A small masked image model, trained from scratch.
Model: norm rmsnorm, patch size [2, 2].
Training: adamw at rate 0.00072, 15800 steps, batches of 384.
Data: trained on photos with spoken descriptions (Open Images, Localized Narratives), 59.6 epochs.
Rows from block 3 of a small masked image model, named by matrix and row number. Rows with one number belong to one neuron. Each number is 200 + 30 x the weight over its row's rms, rounded and kept within 0 to 999. All counts start at 0.
After each neuron's rows are labels from the 100 images, of 14848, where the neuron reaches its highest value: "colour at peak" is the nearest of a few named colours to the mean colour under the peak. Only what is clearly more common there than usual is listed. The data: photos with spoken descriptions (Open Images, Localized Narratives). In brackets: how many of the 100, against the usual share in percent.
# fc1: MLP up (model.blocks.3.mlp.fc1.weight, 640x160), inputs 0-159
# fc2: MLP down (model.blocks.3.mlp.fc2.weight, 160x640, transposed), outputs 0-159

fc1.620,217,186,216,211,190,243,179,193,206,188,240,187,176,199,196,193,227,197,162,140,227,224,158,212,207,196,137,200,196,187,248,159,219,159,192,155,248,234,256,203,213,194,273,252,187,224,238,226,150,165,207,180,178,246,168,195,229,228,163,180,221,218,225,177,205,154,109,188,201,199,192,193,212,259,164,198,224,164,170,227,186,149,187,266,198,228,191,185,195,176,219,168,215,224,181,205,163,227,164,183,261,191,140,235,223,212,173,153,184,166,194,158,199,199,196,196,192,202,216,181,218,187,215,203,172,138,183,236,173,206,176,194,194,181,228,213,255,211,188,234,166,212,168,195,247,253,249,200,193,205,199,152,224,229,234,165,236,248,210,160
fc2.620,214,185,251,163,273,224,191,196,183,150,203,221,209,193,246,170,251,178,212,161,230,206,173,227,219,197,157,165,147,235,194,185,256,159,185,161,236,252,224,172,194,215,183,203,158,187,203,228,206,157,269,228,143,219,172,207,224,210,201,240,220,195,205,195,197,237,170,195,185,193,183,189,202,197,205,171,213,164,167,244,195,222,292,179,255,187,235,167,209,223,232,165,213,202,204,165,177,229,172,192,192,178,156,195,180,189,177,199,238,168,169,138,165,193,233,209,225,207,200,212,187,247,265,205,200,173,156,217,146,214,173,224,264,181,199,164,201,201,233,211,202,202,189,179,245,248,229,184,232,233,230,193,183,186,217,119,227,216,219,188
colour at peak: white (27 vs 6.1)

fc1.242,192,213,193,239,212,178,217,206,185,178,183,216,206,198,174,228,147,174,194,165,206,182,172,165,243,181,257,232,211,159,187,178,216,183,195,187,210,190,180,224,210,292,197,150,177,169,241,191,201,220,209,237,201,157,203,154,161,256,235,211,247,224,208,136,235,211,226,184,210,168,204,189,190,226,224,165,250,230,185,232,205,218,203,197,157,181,222,206,217,182,160,130,292,175,202,209,183,255,223,208,216,178,181,212,118,150,251,193,169,221,208,177,229,187,194,216,185,170,251,196,221,192,203,185,224,189,205,204,211,254,227,198,149,206,196,139,195,256,200,147,139,173,217,254,222,197,219,190,180,199,203,169,231,196,143,194,206,187,224,222
fc2.242,203,178,233,160,210,164,249,130,229,186,129,171,199,197,240,209,204,175,204,199,193,205,216,234,207,173,198,158,216,257,210,230,259,242,136,176,191,199,236,198,209,215,166,239,181,197,200,209,179,203,170,142,189,170,200,249,206,223,171,219,159,199,237,234,201,226,221,143,211,147,207,222,137,265,198,219,183,187,189,217,191,242,158,212,156,208,244,158,211,192,241,208,197,224,208,189,193,210,221,179,231,165,167,208,222,177,171,250,200,188,221,187,266,178,112,238,185,184,213,209,172,177,185,230,205,234,243,193,221,191,203,211,183,167,215,219,194,199,269,226,249,212,161,169,223,184,227,206,252,252,177,175,147,239,220,173,203,191,205,199
colour at peak: white (40 vs 6.1); pink (25 vs 9.1)

fc1.590,217,249,194,218,226,245,180,157,211,182,224,182,174,144,225,214,226,210,188,180,205,235,219,204,213,172,187,180,190,225,251,134,207,215,222,181,148,195,233,216,248,214,229,246,215,238,140,170,191,190,176,240,253,188,227,210,238,178,193,162,234,174,251,193,193,191,182,169,200,235,177,193,194,176,146,215,126,184,232,198,204,163,185,276,155,251,216,186,197,146,177,203,209,167,162,217,177,227,190,245,257,198,176,199,138,213,210,165,234,219,153,203,194,180,193,155,207,225,253,234,224,198,238,150,203,216,213,207,236,173,153,244,156,206,212,226,200,154,246,236,207,170,141,192,199,203,209,225,163,152,186,185,191,202,184,217,181,180,205,173
fc2.590,205,222,218,204,198,178,213,239,243,173,200,242,230,206,217,241,190,201,204,228,216,189,190,221,216,192,208,262,214,120,184,164,207,196,228,205,219,252,147,151,176,139,168,136,288,274,182,195,179,218,154,214,201,200,147,183,265,204,197,205,184,181,147,180,187,220,181,235,191,193,195,179,249,167,144,135,222,196,225,192,177,231,202,169,191,248,274,217,238,193,204,215,203,191,198,210,196,200,179,211,249,211,228,222,203,189,174,167,228,167,126,220,255,196,221,210,259,194,225,255,167,221,160,193,212,220,204,179,197,235,192,198,246,186,218,187,177,209,199,159,228,225,221,189,241,212,221,206,196,239,192,188,167,216,216,179,200,178,233,228
colour at peak: blue (25 vs 0.8)

fc1.165,219,223,175,193,185,208,173,159,177,213,177,204,214,203,217,175,250,196,211,210,190,211,227,175,207,221,135,166,255,175,177,224,204,235,193,187,188,215,186,205,163,216,168,225,230,262,130,196,253,222,158,238,186,115,182,218,193,217,172,191,190,177,195,202,191,132,223,171,231,172,166,202,233,189,222,185,229,155,197,230,154,213,214,196,210,218,168,219,212,206,208,210,231,216,182,191,284,144,157,215,210,189,261,182,182,181,149,193,178,204,255,174,216,227,177,255,201,211,210,283,206,184,201,192,264,238,173,189,212,209,173,166,180,248,202,215,156,200,253,246,189,200,155,193,197,188,203,207,213,175,221,176,148,183,239,216,190,159,256,242
fc2.165,204,149,231,186,225,211,215,186,155,208,161,240,213,191,169,203,150,185,190,227,208,208,227,190,171,214,257,215,165,153,144,181,240,223,289,188,238,164,240,206,237,160,171,203,199,176,259,230,194,227,249,180,192,245,187,199,225,230,213,168,222,189,171,189,228,238,152,197,203,261,204,232,222,147,210,192,223,225,178,190,158,227,223,136,248,236,156,239,201,221,139,200,255,211,239,253,227,165,213,232,201,167,187,203,176,204,177,197,211,228,129,174,215,197,128,187,171,206,190,163,194,189,172,208,208,174,183,167,204,208,186,187,196,199,220,222,258,206,144,171,163,217,215,197,192,217,189,223,218,203,190,244,198,239,162,193,230,215,160,207
colour at peak: pink (34 vs 9.1)

fc1.21,181,197,232,194,192,202,198,195,241,213,167,243,219,248,209,165,235,194,232,214,231,198,199,197,170,205,271,189,253,234,194,186,227,181,241,234,161,187,175,190,212,135,215,148,207,180,130,216,188,164,228,232,175,167,220,203,182,243,248,202,153,204,168,186,186,217,226,221,201,200,206,175,264,202,211,176,231,258,163,157,197,210,174,201,228,155,205,148,190,194,237,163,200,182,245,155,230,213,184,188,150,215,227,182,194,134,167,184,204,184,211,139,241,234,166,175,189,209,223,243,235,181,244,222,201,145,133,205,184,233,217,233,212,180,235,274,202,219,167,178,211,172,245,185,232,185,235,200,207,184,201,201,227,199,247,200,201,176,263,202
fc2.21,212,199,191,171,163,160,193,230,235,239,186,224,176,172,145,127,209,145,160,154,141,212,197,170,231,242,214,240,217,241,207,210,195,221,192,218,151,157,210,189,207,226,194,191,191,177,179,221,203,170,182,122,165,224,237,174,161,197,233,216,207,185,217,167,210,184,190,206,195,269,200,177,238,213,215,139,201,171,173,222,182,176,136,196,207,209,169,190,217,193,175,219,193,167,208,183,219,191,175,208,168,245,174,184,221,260,175,158,200,192,212,243,214,204,210,196,210,199,200,271,239,175,174,219,179,177,242,248,186,170,242,278,187,183,208,199,197,171,230,167,235,195,220,153,224,200,207,202,176,184,188,200,234,207,242,285,178,152,135,203
colour at peak: grey (73 vs 35.1)

fc1.49,209,220,222,170,200,159,150,207,184,183,210,269,193,170,151,177,179,198,285,191,203,165,195,213,167,207,264,206,160,205,147,138,183,184,190,154,202,179,211,179,261,232,193,179,268,146,216,210,198,196,202,205,179,169,200,203,173,204,246,212,235,218,217,215,244,259,187,208,173,174,175,219,230,204,172,224,230,239,206,194,193,267,193,150,214,217,173,147,190,202,153,230,194,238,220,194,214,158,175,201,172,197,188,183,214,196,163,253,232,220,214,190,202,133,214,166,191,190,199,154,219,181,252,200,219,205,201,248,203,146,231,200,156,194,145,232,187,243,212,165,130,203,260,224,192,233,202,188,213,192,198,234,231,186,179,200,191,202,167,162
fc2.49,213,168,237,143,189,254,211,180,176,218,254,128,227,204,226,214,213,189,251,200,218,192,197,245,193,211,234,180,232,242,170,176,189,221,129,202,236,245,279,210,225,196,169,184,191,166,215,237,197,200,187,194,137,216,198,175,184,221,244,204,198,213,162,270,209,189,161,190,244,181,192,228,187,176,201,199,226,252,194,160,202,269,221,161,170,182,163,166,161,216,187,182,224,229,213,172,194,192,216,231,223,162,153,202,234,221,187,292,209,179,217,164,193,194,151,249,254,178,202,226,181,200,219,241,188,180,176,181,231,189,216,227,218,199,181,205,212,182,214,211,196,187,207,172,158,263,192,206,213,190,225,255,159,232,151,159,215,217,214,176
colour at peak: white (37 vs 6.1); pink (25 vs 9.1)

fc1.24,130,192,188,200,194,256,173,136,158,180,192,187,188,192,184,174,212,221,214,222,179,192,206,223,227,177,255,227,236,277,194,131,208,180,185,173,161,200,191,198,206,195,217,189,213,160,179,221,198,147,230,232,228,146,196,222,205,196,238,217,184,248,194,208,166,213,196,190,212,191,205,218,194,194,206,192,193,257,219,181,188,141,212,181,212,211,184,143,181,196,228,231,236,213,209,174,245,224,201,220,263,190,162,191,142,138,186,175,204,224,225,132,141,187,206,198,166,193,236,193,224,205,225,173,268,234,177,214,232,145,184,211,164,170,191,190,232,181,162,214,227,169,203,140,163,191,153,212,185,142,219,253,145,178,210,223,192,223,245,174
fc2.24,148,163,181,190,206,246,169,169,158,201,162,180,217,234,217,164,193,168,244,236,189,207,206,197,190,237,160,191,241,223,202,150,277,209,184,165,234,225,230,241,209,217,198,212,188,166,251,239,190,188,240,230,240,158,238,172,233,181,222,206,181,200,184,265,209,184,190,199,220,170,187,197,175,186,214,199,233,226,213,183,217,187,218,257,209,216,183,186,197,180,198,205,230,231,192,210,241,246,184,180,231,218,200,192,150,175,194,189,185,244,163,114,131,205,237,187,200,199,212,143,224,201,156,167,273,178,232,221,176,230,218,182,153,182,172,173,163,198,154,182,156,224,183,190,165,220,180,177,188,159,204,258,152,200,191,224,143,249,210,169
colour at peak: orange (46 vs 0.8)

fc1.98,146,182,196,214,221,263,184,186,200,184,166,136,168,183,237,182,145,198,221,209,181,207,176,206,174,190,184,158,212,224,230,194,156,175,159,184,201,212,170,189,193,189,207,233,222,189,226,217,189,189,240,234,268,217,198,212,202,226,250,258,199,213,297,186,192,219,241,205,188,207,217,212,149,234,214,192,163,192,266,205,189,193,206,227,178,257,173,164,160,188,168,228,188,234,170,195,192,270,173,206,207,227,198,177,194,214,168,164,187,209,200,157,161,142,183,189,182,219,199,175,228,203,219,110,183,212,220,209,221,159,208,202,230,136,180,172,186,168,202,200,238,179,190,188,127,192,174,226,183,197,161,227,144,171,194,270,208,235,210,173
fc2.98,186,214,227,151,156,241,189,211,259,220,133,169,252,183,242,167,183,184,236,207,181,201,232,194,187,237,222,129,232,214,230,183,179,181,156,188,215,201,181,217,164,193,142,198,199,168,254,232,186,216,241,185,245,210,197,191,192,188,242,220,245,206,273,181,202,193,216,242,193,212,187,237,151,223,243,181,213,208,234,203,184,208,183,174,220,245,171,139,161,190,136,253,204,236,157,170,207,205,158,208,202,210,218,205,176,167,161,198,212,226,215,177,136,188,200,157,207,195,211,177,217,138,192,158,185,215,198,253,216,168,234,173,213,166,174,189,186,194,178,221,210,182,197,165,167,210,177,198,217,226,197,209,155,172,190,258,205,202,242,117
colour at peak: yellow (25 vs 0.3)

fc1.121,223,233,179,234,193,119,147,234,192,210,242,196,160,145,171,212,189,191,175,179,224,220,165,181,182,186,194,263,194,224,209,266,244,213,191,180,165,183,198,242,198,237,226,233,195,210,224,136,188,215,176,175,148,157,225,207,183,206,226,149,193,200,187,213,191,141,174,174,231,237,163,186,153,179,171,201,193,203,170,235,189,196,182,236,187,181,194,252,172,177,204,221,219,158,126,220,210,205,186,204,209,232,184,254,182,249,204,143,222,245,203,239,205,251,192,214,155,195,225,194,223,199,231,231,199,218,185,203,203,186,193,218,137,220,234,205,215,213,235,212,161,206,174,280,264,141,251,183,182,219,188,159,223,208,166,197,182,203,176,212
fc2.121,188,165,196,195,169,257,205,193,238,239,184,203,248,222,204,179,181,197,208,229,167,190,239,165,226,210,204,177,185,213,165,161,216,198,137,187,229,240,193,154,248,195,202,151,200,176,257,205,187,220,201,192,226,249,191,212,247,206,175,210,238,215,219,195,216,269,183,278,173,134,181,200,200,210,185,165,164,204,268,194,224,243,228,124,224,187,183,161,189,212,226,245,189,235,243,242,196,194,192,215,204,161,190,215,215,154,186,240,229,188,224,235,182,168,148,168,258,186,222,212,183,160,177,212,216,170,219,178,180,183,171,116,227,167,176,151,159,234,157,200,223,190,202,188,189,246,172,215,249,205,202,219,200,201,183,177,188,164,242,187
colour at peak: white (37 vs 6.1); pink (25 vs 9.1)

fc1.318,179,204,176,213,183,198,184,199,189,216,226,192,139,183,210,216,216,190,197,203,210,178,183,174,226,215,202,188,156,206,144,243,206,232,178,198,189,243,215,187,262,235,211,184,222,195,126,162,196,205,173,214,206,207,169,208,209,165,193,246,195,224,168,227,194,168,203,215,246,157,232,173,208,157,183,220,204,257,247,263,188,116,232,157,165,216,273,228,164,232,245,184,241,183,234,246,171,215,251,248,228,192,283,228,168,152,194,212,231,218,160,174,200,226,226,166,214,177,204,148,207,187,203,219,221,198,251,159,265,158,213,184,219,206,233,172,213,198,208,198,188,172,210,196,186,180,136,181,187,207,177,234,207,186,146,189,236,202,191,169
fc2.318,229,215,189,195,140,236,174,215,224,173,178,199,279,185,200,161,189,222,203,176,206,232,227,229,198,219,181,179,220,143,212,142,146,196,204,219,235,198,212,188,162,226,205,178,191,184,232,212,209,179,242,179,180,176,214,187,215,165,200,152,251,164,242,161,214,219,208,253,162,213,157,196,228,208,194,183,233,129,180,165,186,233,189,205,239,207,121,154,218,203,175,216,219,189,151,168,215,184,133,166,160,191,162,223,234,210,175,218,217,197,186,266,185,169,251,175,221,185,227,234,217,186,214,196,191,248,164,254,146,200,187,203,174,203,173,205,185,223,168,155,220,195,170,177,226,230,231,193,175,209,219,135,214,252,195,164,205,233,246,153
colour at peak: blue (29 vs 0.8)

fc1.527,180,206,213,193,176,172,168,190,221,198,91,192,178,206,150,170,244,198,274,201,192,214,234,200,208,212,191,225,205,183,177,207,214,215,186,237,171,199,228,262,218,188,172,182,269,213,184,223,219,179,245,205,174,189,200,182,213,184,210,215,234,187,188,207,218,193,181,207,245,199,192,211,183,238,169,199,209,245,196,190,206,246,212,151,199,241,171,243,195,224,170,207,198,184,183,187,271,138,183,232,214,238,218,180,188,195,155,259,155,217,211,186,219,258,216,218,213,180,200,212,238,201,179,228,184,267,166,219,283,168,224,211,164,198,261,247,186,224,157,207,150,178,192,289,228,176,210,169,190,187,200,193,201,209,255,228,163,173,208,177
fc2.527,176,174,229,158,167,212,183,158,230,193,207,223,206,226,192,202,175,177,171,249,180,223,198,186,206,212,308,182,218,179,159,182,218,261,179,251,230,211,234,210,231,190,140,192,163,163,257,221,196,211,243,198,205,247,140,254,229,223,271,214,189,199,199,211,188,254,205,232,180,181,192,221,221,197,190,149,246,244,204,202,232,208,230,168,192,195,218,212,175,191,186,174,187,239,199,179,214,149,205,201,229,192,164,207,186,175,164,252,275,185,179,182,184,174,153,221,198,206,225,217,217,172,123,226,225,154,163,189,182,166,231,164,193,201,177,235,226,207,149,183,184,159,213,202,187,264,182,201,218,211,257,227,221,185,159,187,187,188,198,193
colour at peak: pink (27 vs 9.1)

fc1.349,218,174,214,202,200,160,169,156,172,199,197,263,211,177,115,178,223,202,204,181,184,178,163,175,189,196,252,201,162,190,172,165,186,193,240,193,194,155,142,233,164,201,152,164,119,229,208,197,227,200,189,119,213,218,180,189,166,201,214,226,209,180,172,231,225,266,183,205,202,197,193,184,228,250,192,235,227,197,165,198,197,237,183,132,254,211,218,232,213,189,228,280,244,228,227,157,196,204,228,167,226,212,219,232,206,167,264,235,189,205,183,249,229,162,202,202,182,191,213,204,237,201,193,244,202,246,211,225,133,231,210,190,211,212,211,218,228,192,182,182,213,162,247,181,183,237,199,173,173,213,215,220,236,229,144,186,168,214,231,188
fc2.349,169,148,200,188,214,189,185,199,204,203,192,157,197,198,211,185,230,202,228,180,176,180,169,197,207,199,192,98,171,237,205,203,203,230,140,230,228,221,180,228,191,185,219,244,174,209,207,213,172,220,202,254,171,193,191,176,248,196,238,170,218,215,236,277,183,220,200,209,237,232,193,204,121,210,226,187,178,237,255,222,210,193,210,172,196,236,194,179,162,221,173,228,185,204,173,184,257,173,218,225,193,186,153,197,205,160,187,191,180,210,188,157,202,203,147,208,247,212,200,224,220,205,184,213,191,140,195,187,248,158,217,184,159,189,180,180,171,234,206,214,179,158,127,194,256,227,187,210,211,125,172,249,204,136,179,228,178,274,265,199
colour at peak: orange (28 vs 0.8)

fc1.431,166,209,208,188,213,189,227,231,152,167,239,194,219,163,196,258,138,253,240,191,213,235,125,205,148,131,231,198,166,170,195,205,193,192,167,193,231,234,177,225,217,210,238,218,170,197,217,199,135,169,181,189,172,215,158,197,154,203,242,190,192,177,239,215,193,222,223,185,169,205,180,219,177,228,202,248,214,202,230,200,153,203,179,210,157,222,282,184,153,248,199,191,210,216,154,210,176,227,170,227,203,156,209,251,230,221,193,163,264,157,181,186,166,204,203,180,219,239,166,150,229,253,206,200,188,160,196,238,173,197,191,180,149,177,175,246,208,242,208,202,193,165,191,212,216,174,228,242,209,229,220,152,225,156,209,167,234,182,170,226
fc2.431,181,207,161,229,209,183,210,167,183,217,162,195,241,226,209,176,171,176,243,201,199,259,174,175,211,187,208,184,183,180,168,129,193,206,190,220,176,271,179,236,232,189,211,200,201,197,142,218,187,209,199,183,214,239,177,225,249,228,189,137,175,203,213,212,194,234,258,160,201,176,199,223,222,271,226,183,230,196,179,160,178,207,221,202,202,204,228,161,150,240,210,213,242,227,230,203,207,247,190,210,213,173,193,214,212,140,202,178,238,132,130,199,126,196,199,167,203,191,193,184,222,198,142,220,257,142,212,167,200,200,157,186,187,203,196,218,202,261,148,166,233,139,190,242,194,215,200,175,184,237,194,216,233,150,193,210,214,160,243,156
colour at peak: white (25 vs 6.1)

fc1.78,195,218,113,172,227,175,164,165,216,210,162,193,152,182,173,258,180,216,233,216,185,164,157,182,169,221,221,218,198,162,201,218,186,203,184,212,199,255,203,249,180,216,167,203,245,251,209,190,194,201,238,213,183,159,224,188,212,201,149,244,225,205,236,199,176,202,200,211,175,230,245,233,162,200,157,223,205,213,252,204,256,178,212,178,194,196,209,211,214,200,202,213,185,173,194,191,168,266,205,230,221,181,163,157,201,181,224,257,190,205,235,214,208,250,165,223,228,199,247,149,226,173,214,184,205,200,247,148,244,136,175,222,168,208,223,177,178,225,241,148,153,229,221,222,154,222,139,159,125,185,218,162,186,228,187,166,187,189,163,222
fc2.78,214,216,188,178,236,178,203,198,197,172,236,138,186,140,156,226,213,173,223,170,183,157,219,266,129,205,182,193,208,185,214,232,190,207,185,161,143,177,171,214,193,251,203,194,216,173,172,211,182,200,235,224,139,196,196,232,194,189,194,177,231,271,161,241,199,186,201,184,284,186,200,273,133,195,218,197,172,283,188,236,186,171,178,182,219,187,228,191,219,183,239,177,189,222,227,149,201,271,219,268,219,180,205,178,231,186,214,203,218,211,234,199,227,231,174,160,205,195,180,202,193,176,189,178,160,171,175,136,219,198,194,203,207,197,188,200,219,198,249,196,224,212,192,279,134,180,189,189,238,205,207,217,233,189,208,182,206,212,165,220
colour at peak: yellow (25 vs 0.3)

fc1.411,175,237,221,215,206,195,170,241,213,217,263,222,132,224,127,187,195,209,218,145,202,204,165,216,226,195,191,185,174,181,209,231,234,201,230,247,265,150,212,210,214,158,233,226,219,172,267,236,157,110,198,203,224,211,166,219,165,192,208,238,236,197,211,198,234,230,140,240,192,211,226,197,189,202,210,288,192,219,200,192,206,216,226,204,193,255,224,215,235,177,153,203,124,215,208,203,146,195,143,195,222,206,168,203,215,193,186,190,232,161,200,241,185,239,219,195,200,175,189,174,203,213,154,231,162,188,208,249,186,204,270,214,187,214,214,190,216,216,151,206,190,196,190,218,182,184,213,168,180,217,238,182,243,197,233,183,226,172,176,145
fc2.411,237,259,167,220,220,215,229,216,188,197,136,160,194,191,266,225,282,203,232,251,192,197,204,204,181,205,160,162,215,214,227,158,194,203,109,174,207,190,190,173,188,237,183,183,169,221,183,128,214,198,133,200,215,195,233,244,188,218,248,195,198,189,212,180,217,196,199,227,187,224,199,183,201,208,226,155,153,212,191,200,170,181,224,179,204,194,238,180,159,240,224,198,194,141,183,139,189,211,215,178,177,233,215,205,190,229,231,146,172,179,216,229,148,201,211,152,173,187,217,199,210,178,249,152,202,208,189,162,177,161,195,162,269,156,194,232,226,187,171,169,252,191,166,136,197,211,170,182,177,196,229,204,212,222,221,166,157,224,211,151
colour at peak: grey (70 vs 35.1)

fc1.486,238,229,220,180,202,252,204,182,267,197,228,154,208,217,271,200,224,195,195,191,199,203,227,210,202,211,90,181,258,256,257,210,212,189,177,171,179,170,254,183,162,223,215,229,230,173,199,213,224,207,199,278,236,192,216,223,239,184,213,226,154,215,227,220,137,161,153,195,178,215,209,231,196,173,190,219,206,191,245,223,197,188,262,211,211,193,179,180,203,171,141,184,162,215,237,229,181,223,227,177,246,213,223,147,226,265,188,204,144,183,236,202,209,200,215,166,180,218,215,231,175,191,221,189,207,241,207,196,195,219,171,201,245,218,191,184,197,152,232,192,256,229,214,197,165,195,172,218,191,134,171,178,175,237,216,168,211,222,188,226
fc2.486,168,180,162,172,180,204,214,148,183,216,155,182,227,156,161,216,189,183,208,230,215,225,258,174,197,231,240,163,232,249,201,172,205,249,164,214,233,180,215,209,237,206,193,173,198,176,267,225,245,205,217,138,214,248,211,223,258,237,202,213,228,184,251,264,235,215,193,176,193,231,187,227,172,256,234,159,200,215,171,232,217,164,193,185,181,222,172,180,184,238,169,261,229,223,225,202,234,186,253,214,205,174,136,215,223,187,197,220,208,200,168,190,186,194,116,187,237,219,199,231,227,142,141,259,184,183,189,160,167,172,212,176,201,175,196,222,170,240,188,166,209,192,165,192,230,214,192,217,184,169,205,208,174,183,175,221,184,257,248,191
colour at peak: pink (30 vs 9.1)

fc1.73,259,208,159,230,201,162,206,221,169,210,198,226,154,205,209,154,208,199,169,172,246,218,198,172,190,192,203,211,183,203,191,223,211,237,192,214,198,128,151,166,170,196,217,177,232,158,190,115,212,212,198,197,125,182,219,220,182,201,201,128,236,189,232,190,162,158,173,179,221,227,203,233,204,177,189,135,178,210,125,218,176,217,198,192,229,154,181,259,175,219,194,181,203,167,216,237,274,166,247,252,224,220,219,226,178,240,194,197,206,231,181,272,192,280,210,170,165,203,194,217,186,231,222,228,206,213,205,201,176,214,197,165,170,210,208,170,217,255,211,228,209,198,140,237,249,174,203,207,200,163,176,186,246,179,210,183,183,183,203,221
fc2.73,223,176,189,145,203,257,180,246,216,218,154,195,238,167,197,197,153,183,199,154,152,205,193,178,205,196,247,199,114,221,174,247,213,183,191,181,164,304,190,228,203,200,223,212,188,183,240,224,185,212,179,129,231,217,168,212,235,236,197,214,180,227,190,184,178,254,238,200,209,192,165,233,167,224,175,230,129,187,224,170,220,204,208,178,227,201,204,133,176,192,217,226,211,193,226,169,167,229,149,197,170,156,233,167,227,205,221,226,222,159,238,204,181,170,127,201,195,194,176,166,217,180,226,208,249,147,204,146,230,213,192,231,226,214,163,214,197,158,186,190,211,201,216,224,170,243,165,239,206,203,192,173,215,194,166,184,219,210,231,160
colour at peak: white (45 vs 6.1); pink (27 vs 9.1)

fc1.266,137,163,213,192,209,285,253,209,166,187,105,184,262,233,211,186,210,205,173,241,197,184,209,216,257,190,208,157,226,231,192,170,212,200,199,209,246,232,198,164,184,206,217,208,213,200,220,196,189,199,216,279,232,209,166,225,221,208,207,226,228,244,225,196,205,225,196,216,185,190,214,217,176,167,217,206,187,215,196,170,206,151,214,217,244,231,172,210,256,279,203,263,193,201,214,179,224,267,198,197,231,198,148,193,166,182,158,144,198,168,210,158,176,163,207,174,217,200,190,209,174,210,173,139,181,163,197,186,216,145,179,206,176,167,139,146,221,251,190,239,225,184,170,237,218,211,182,216,199,181,188,194,154,208,212,237,235,204,209,219
fc2.266,168,196,205,181,210,242,202,157,252,223,139,171,206,233,217,179,214,163,180,239,161,186,203,198,183,185,190,161,199,268,199,125,173,166,148,206,269,178,181,210,189,238,161,205,205,184,195,175,189,228,206,213,265,229,167,208,240,208,156,178,233,190,202,199,203,239,181,230,192,187,216,222,190,187,238,213,224,195,206,210,237,229,209,198,235,213,187,215,213,220,168,258,245,196,183,180,194,236,243,226,218,173,178,197,240,167,177,165,178,191,165,176,207,171,156,184,220,210,227,212,219,165,192,184,192,225,239,239,204,176,220,143,187,170,205,148,220,202,180,203,200,139,117,186,240,271,172,215,209,189,171,242,161,188,201,250,199,252,251,134
colour at peak: pink (38 vs 9.1)

fc1.398,270,221,161,228,189,215,207,206,190,223,209,209,173,229,222,147,238,178,139,184,220,164,232,203,204,217,183,214,233,238,250,258,206,174,183,128,207,149,193,122,173,226,177,220,190,166,210,167,227,178,231,200,185,211,225,163,219,235,180,199,191,224,238,187,207,188,179,194,196,195,218,199,177,152,228,185,198,208,170,229,256,161,224,193,217,220,187,198,235,184,216,171,199,178,224,211,188,229,258,179,206,207,165,167,216,282,196,182,119,231,220,246,187,198,184,218,208,165,216,204,147,175,235,167,223,217,219,160,199,178,204,193,232,218,184,100,218,166,221,215,224,257,220,170,214,223,176,199,204,170,155,218,198,221,199,174,215,278,175,198
fc2.398,153,138,195,213,184,184,180,178,182,226,142,166,216,191,165,213,134,158,263,205,173,235,164,188,224,228,204,212,209,182,175,137,208,235,159,277,194,213,250,234,264,189,204,232,214,210,203,229,198,215,177,179,203,211,192,259,236,225,247,160,190,170,188,267,223,211,210,201,227,215,188,247,227,223,210,180,211,228,202,192,137,255,201,207,153,235,195,205,189,215,180,225,238,185,191,173,190,222,212,230,192,181,214,212,187,152,193,204,237,180,149,153,201,176,188,163,215,190,202,216,228,186,125,218,240,177,214,146,189,182,203,211,177,190,207,245,186,223,129,152,208,151,158,223,172,246,211,206,193,215,229,220,176,191,190,227,174,181,246,168
colour at peak: white (43 vs 6.1); pink (27 vs 9.1)

fc1.7,144,197,193,220,216,242,170,136,174,189,252,213,165,157,154,193,199,194,243,174,184,181,186,202,198,180,237,208,197,239,178,170,191,164,156,195,184,257,185,211,252,212,209,192,186,187,213,233,197,157,219,201,204,137,202,230,198,184,195,198,198,231,138,196,237,247,175,207,218,168,228,195,183,201,203,214,188,246,232,162,223,151,224,167,164,199,207,135,210,174,257,213,208,231,189,190,241,203,188,228,265,200,228,219,134,119,170,222,209,240,213,162,125,186,214,183,185,208,225,175,221,202,220,176,226,241,232,223,219,184,229,212,183,185,190,211,211,199,142,205,184,184,204,132,174,201,160,192,171,176,210,290,193,191,164,215,196,257,207,179
fc2.7,154,182,231,166,205,209,155,152,153,247,215,209,179,214,163,187,198,184,261,168,178,186,169,152,189,230,183,180,188,243,222,181,233,223,154,178,214,214,189,228,210,218,212,230,156,178,248,221,210,167,179,234,158,165,213,202,218,186,221,172,202,222,150,203,218,224,192,217,245,172,207,204,137,195,221,204,155,266,222,185,223,188,217,184,155,203,202,153,213,188,227,256,186,237,205,227,234,223,227,201,254,216,194,214,133,157,200,221,188,244,175,165,126,201,164,188,163,193,224,178,208,176,162,184,245,175,236,161,190,226,268,204,184,188,186,197,192,188,138,193,171,158,195,172,194,194,150,196,229,195,199,254,212,181,165,222,131,247,233,188
colour at peak: orange (38 vs 0.8); yellow (31 vs 0.3)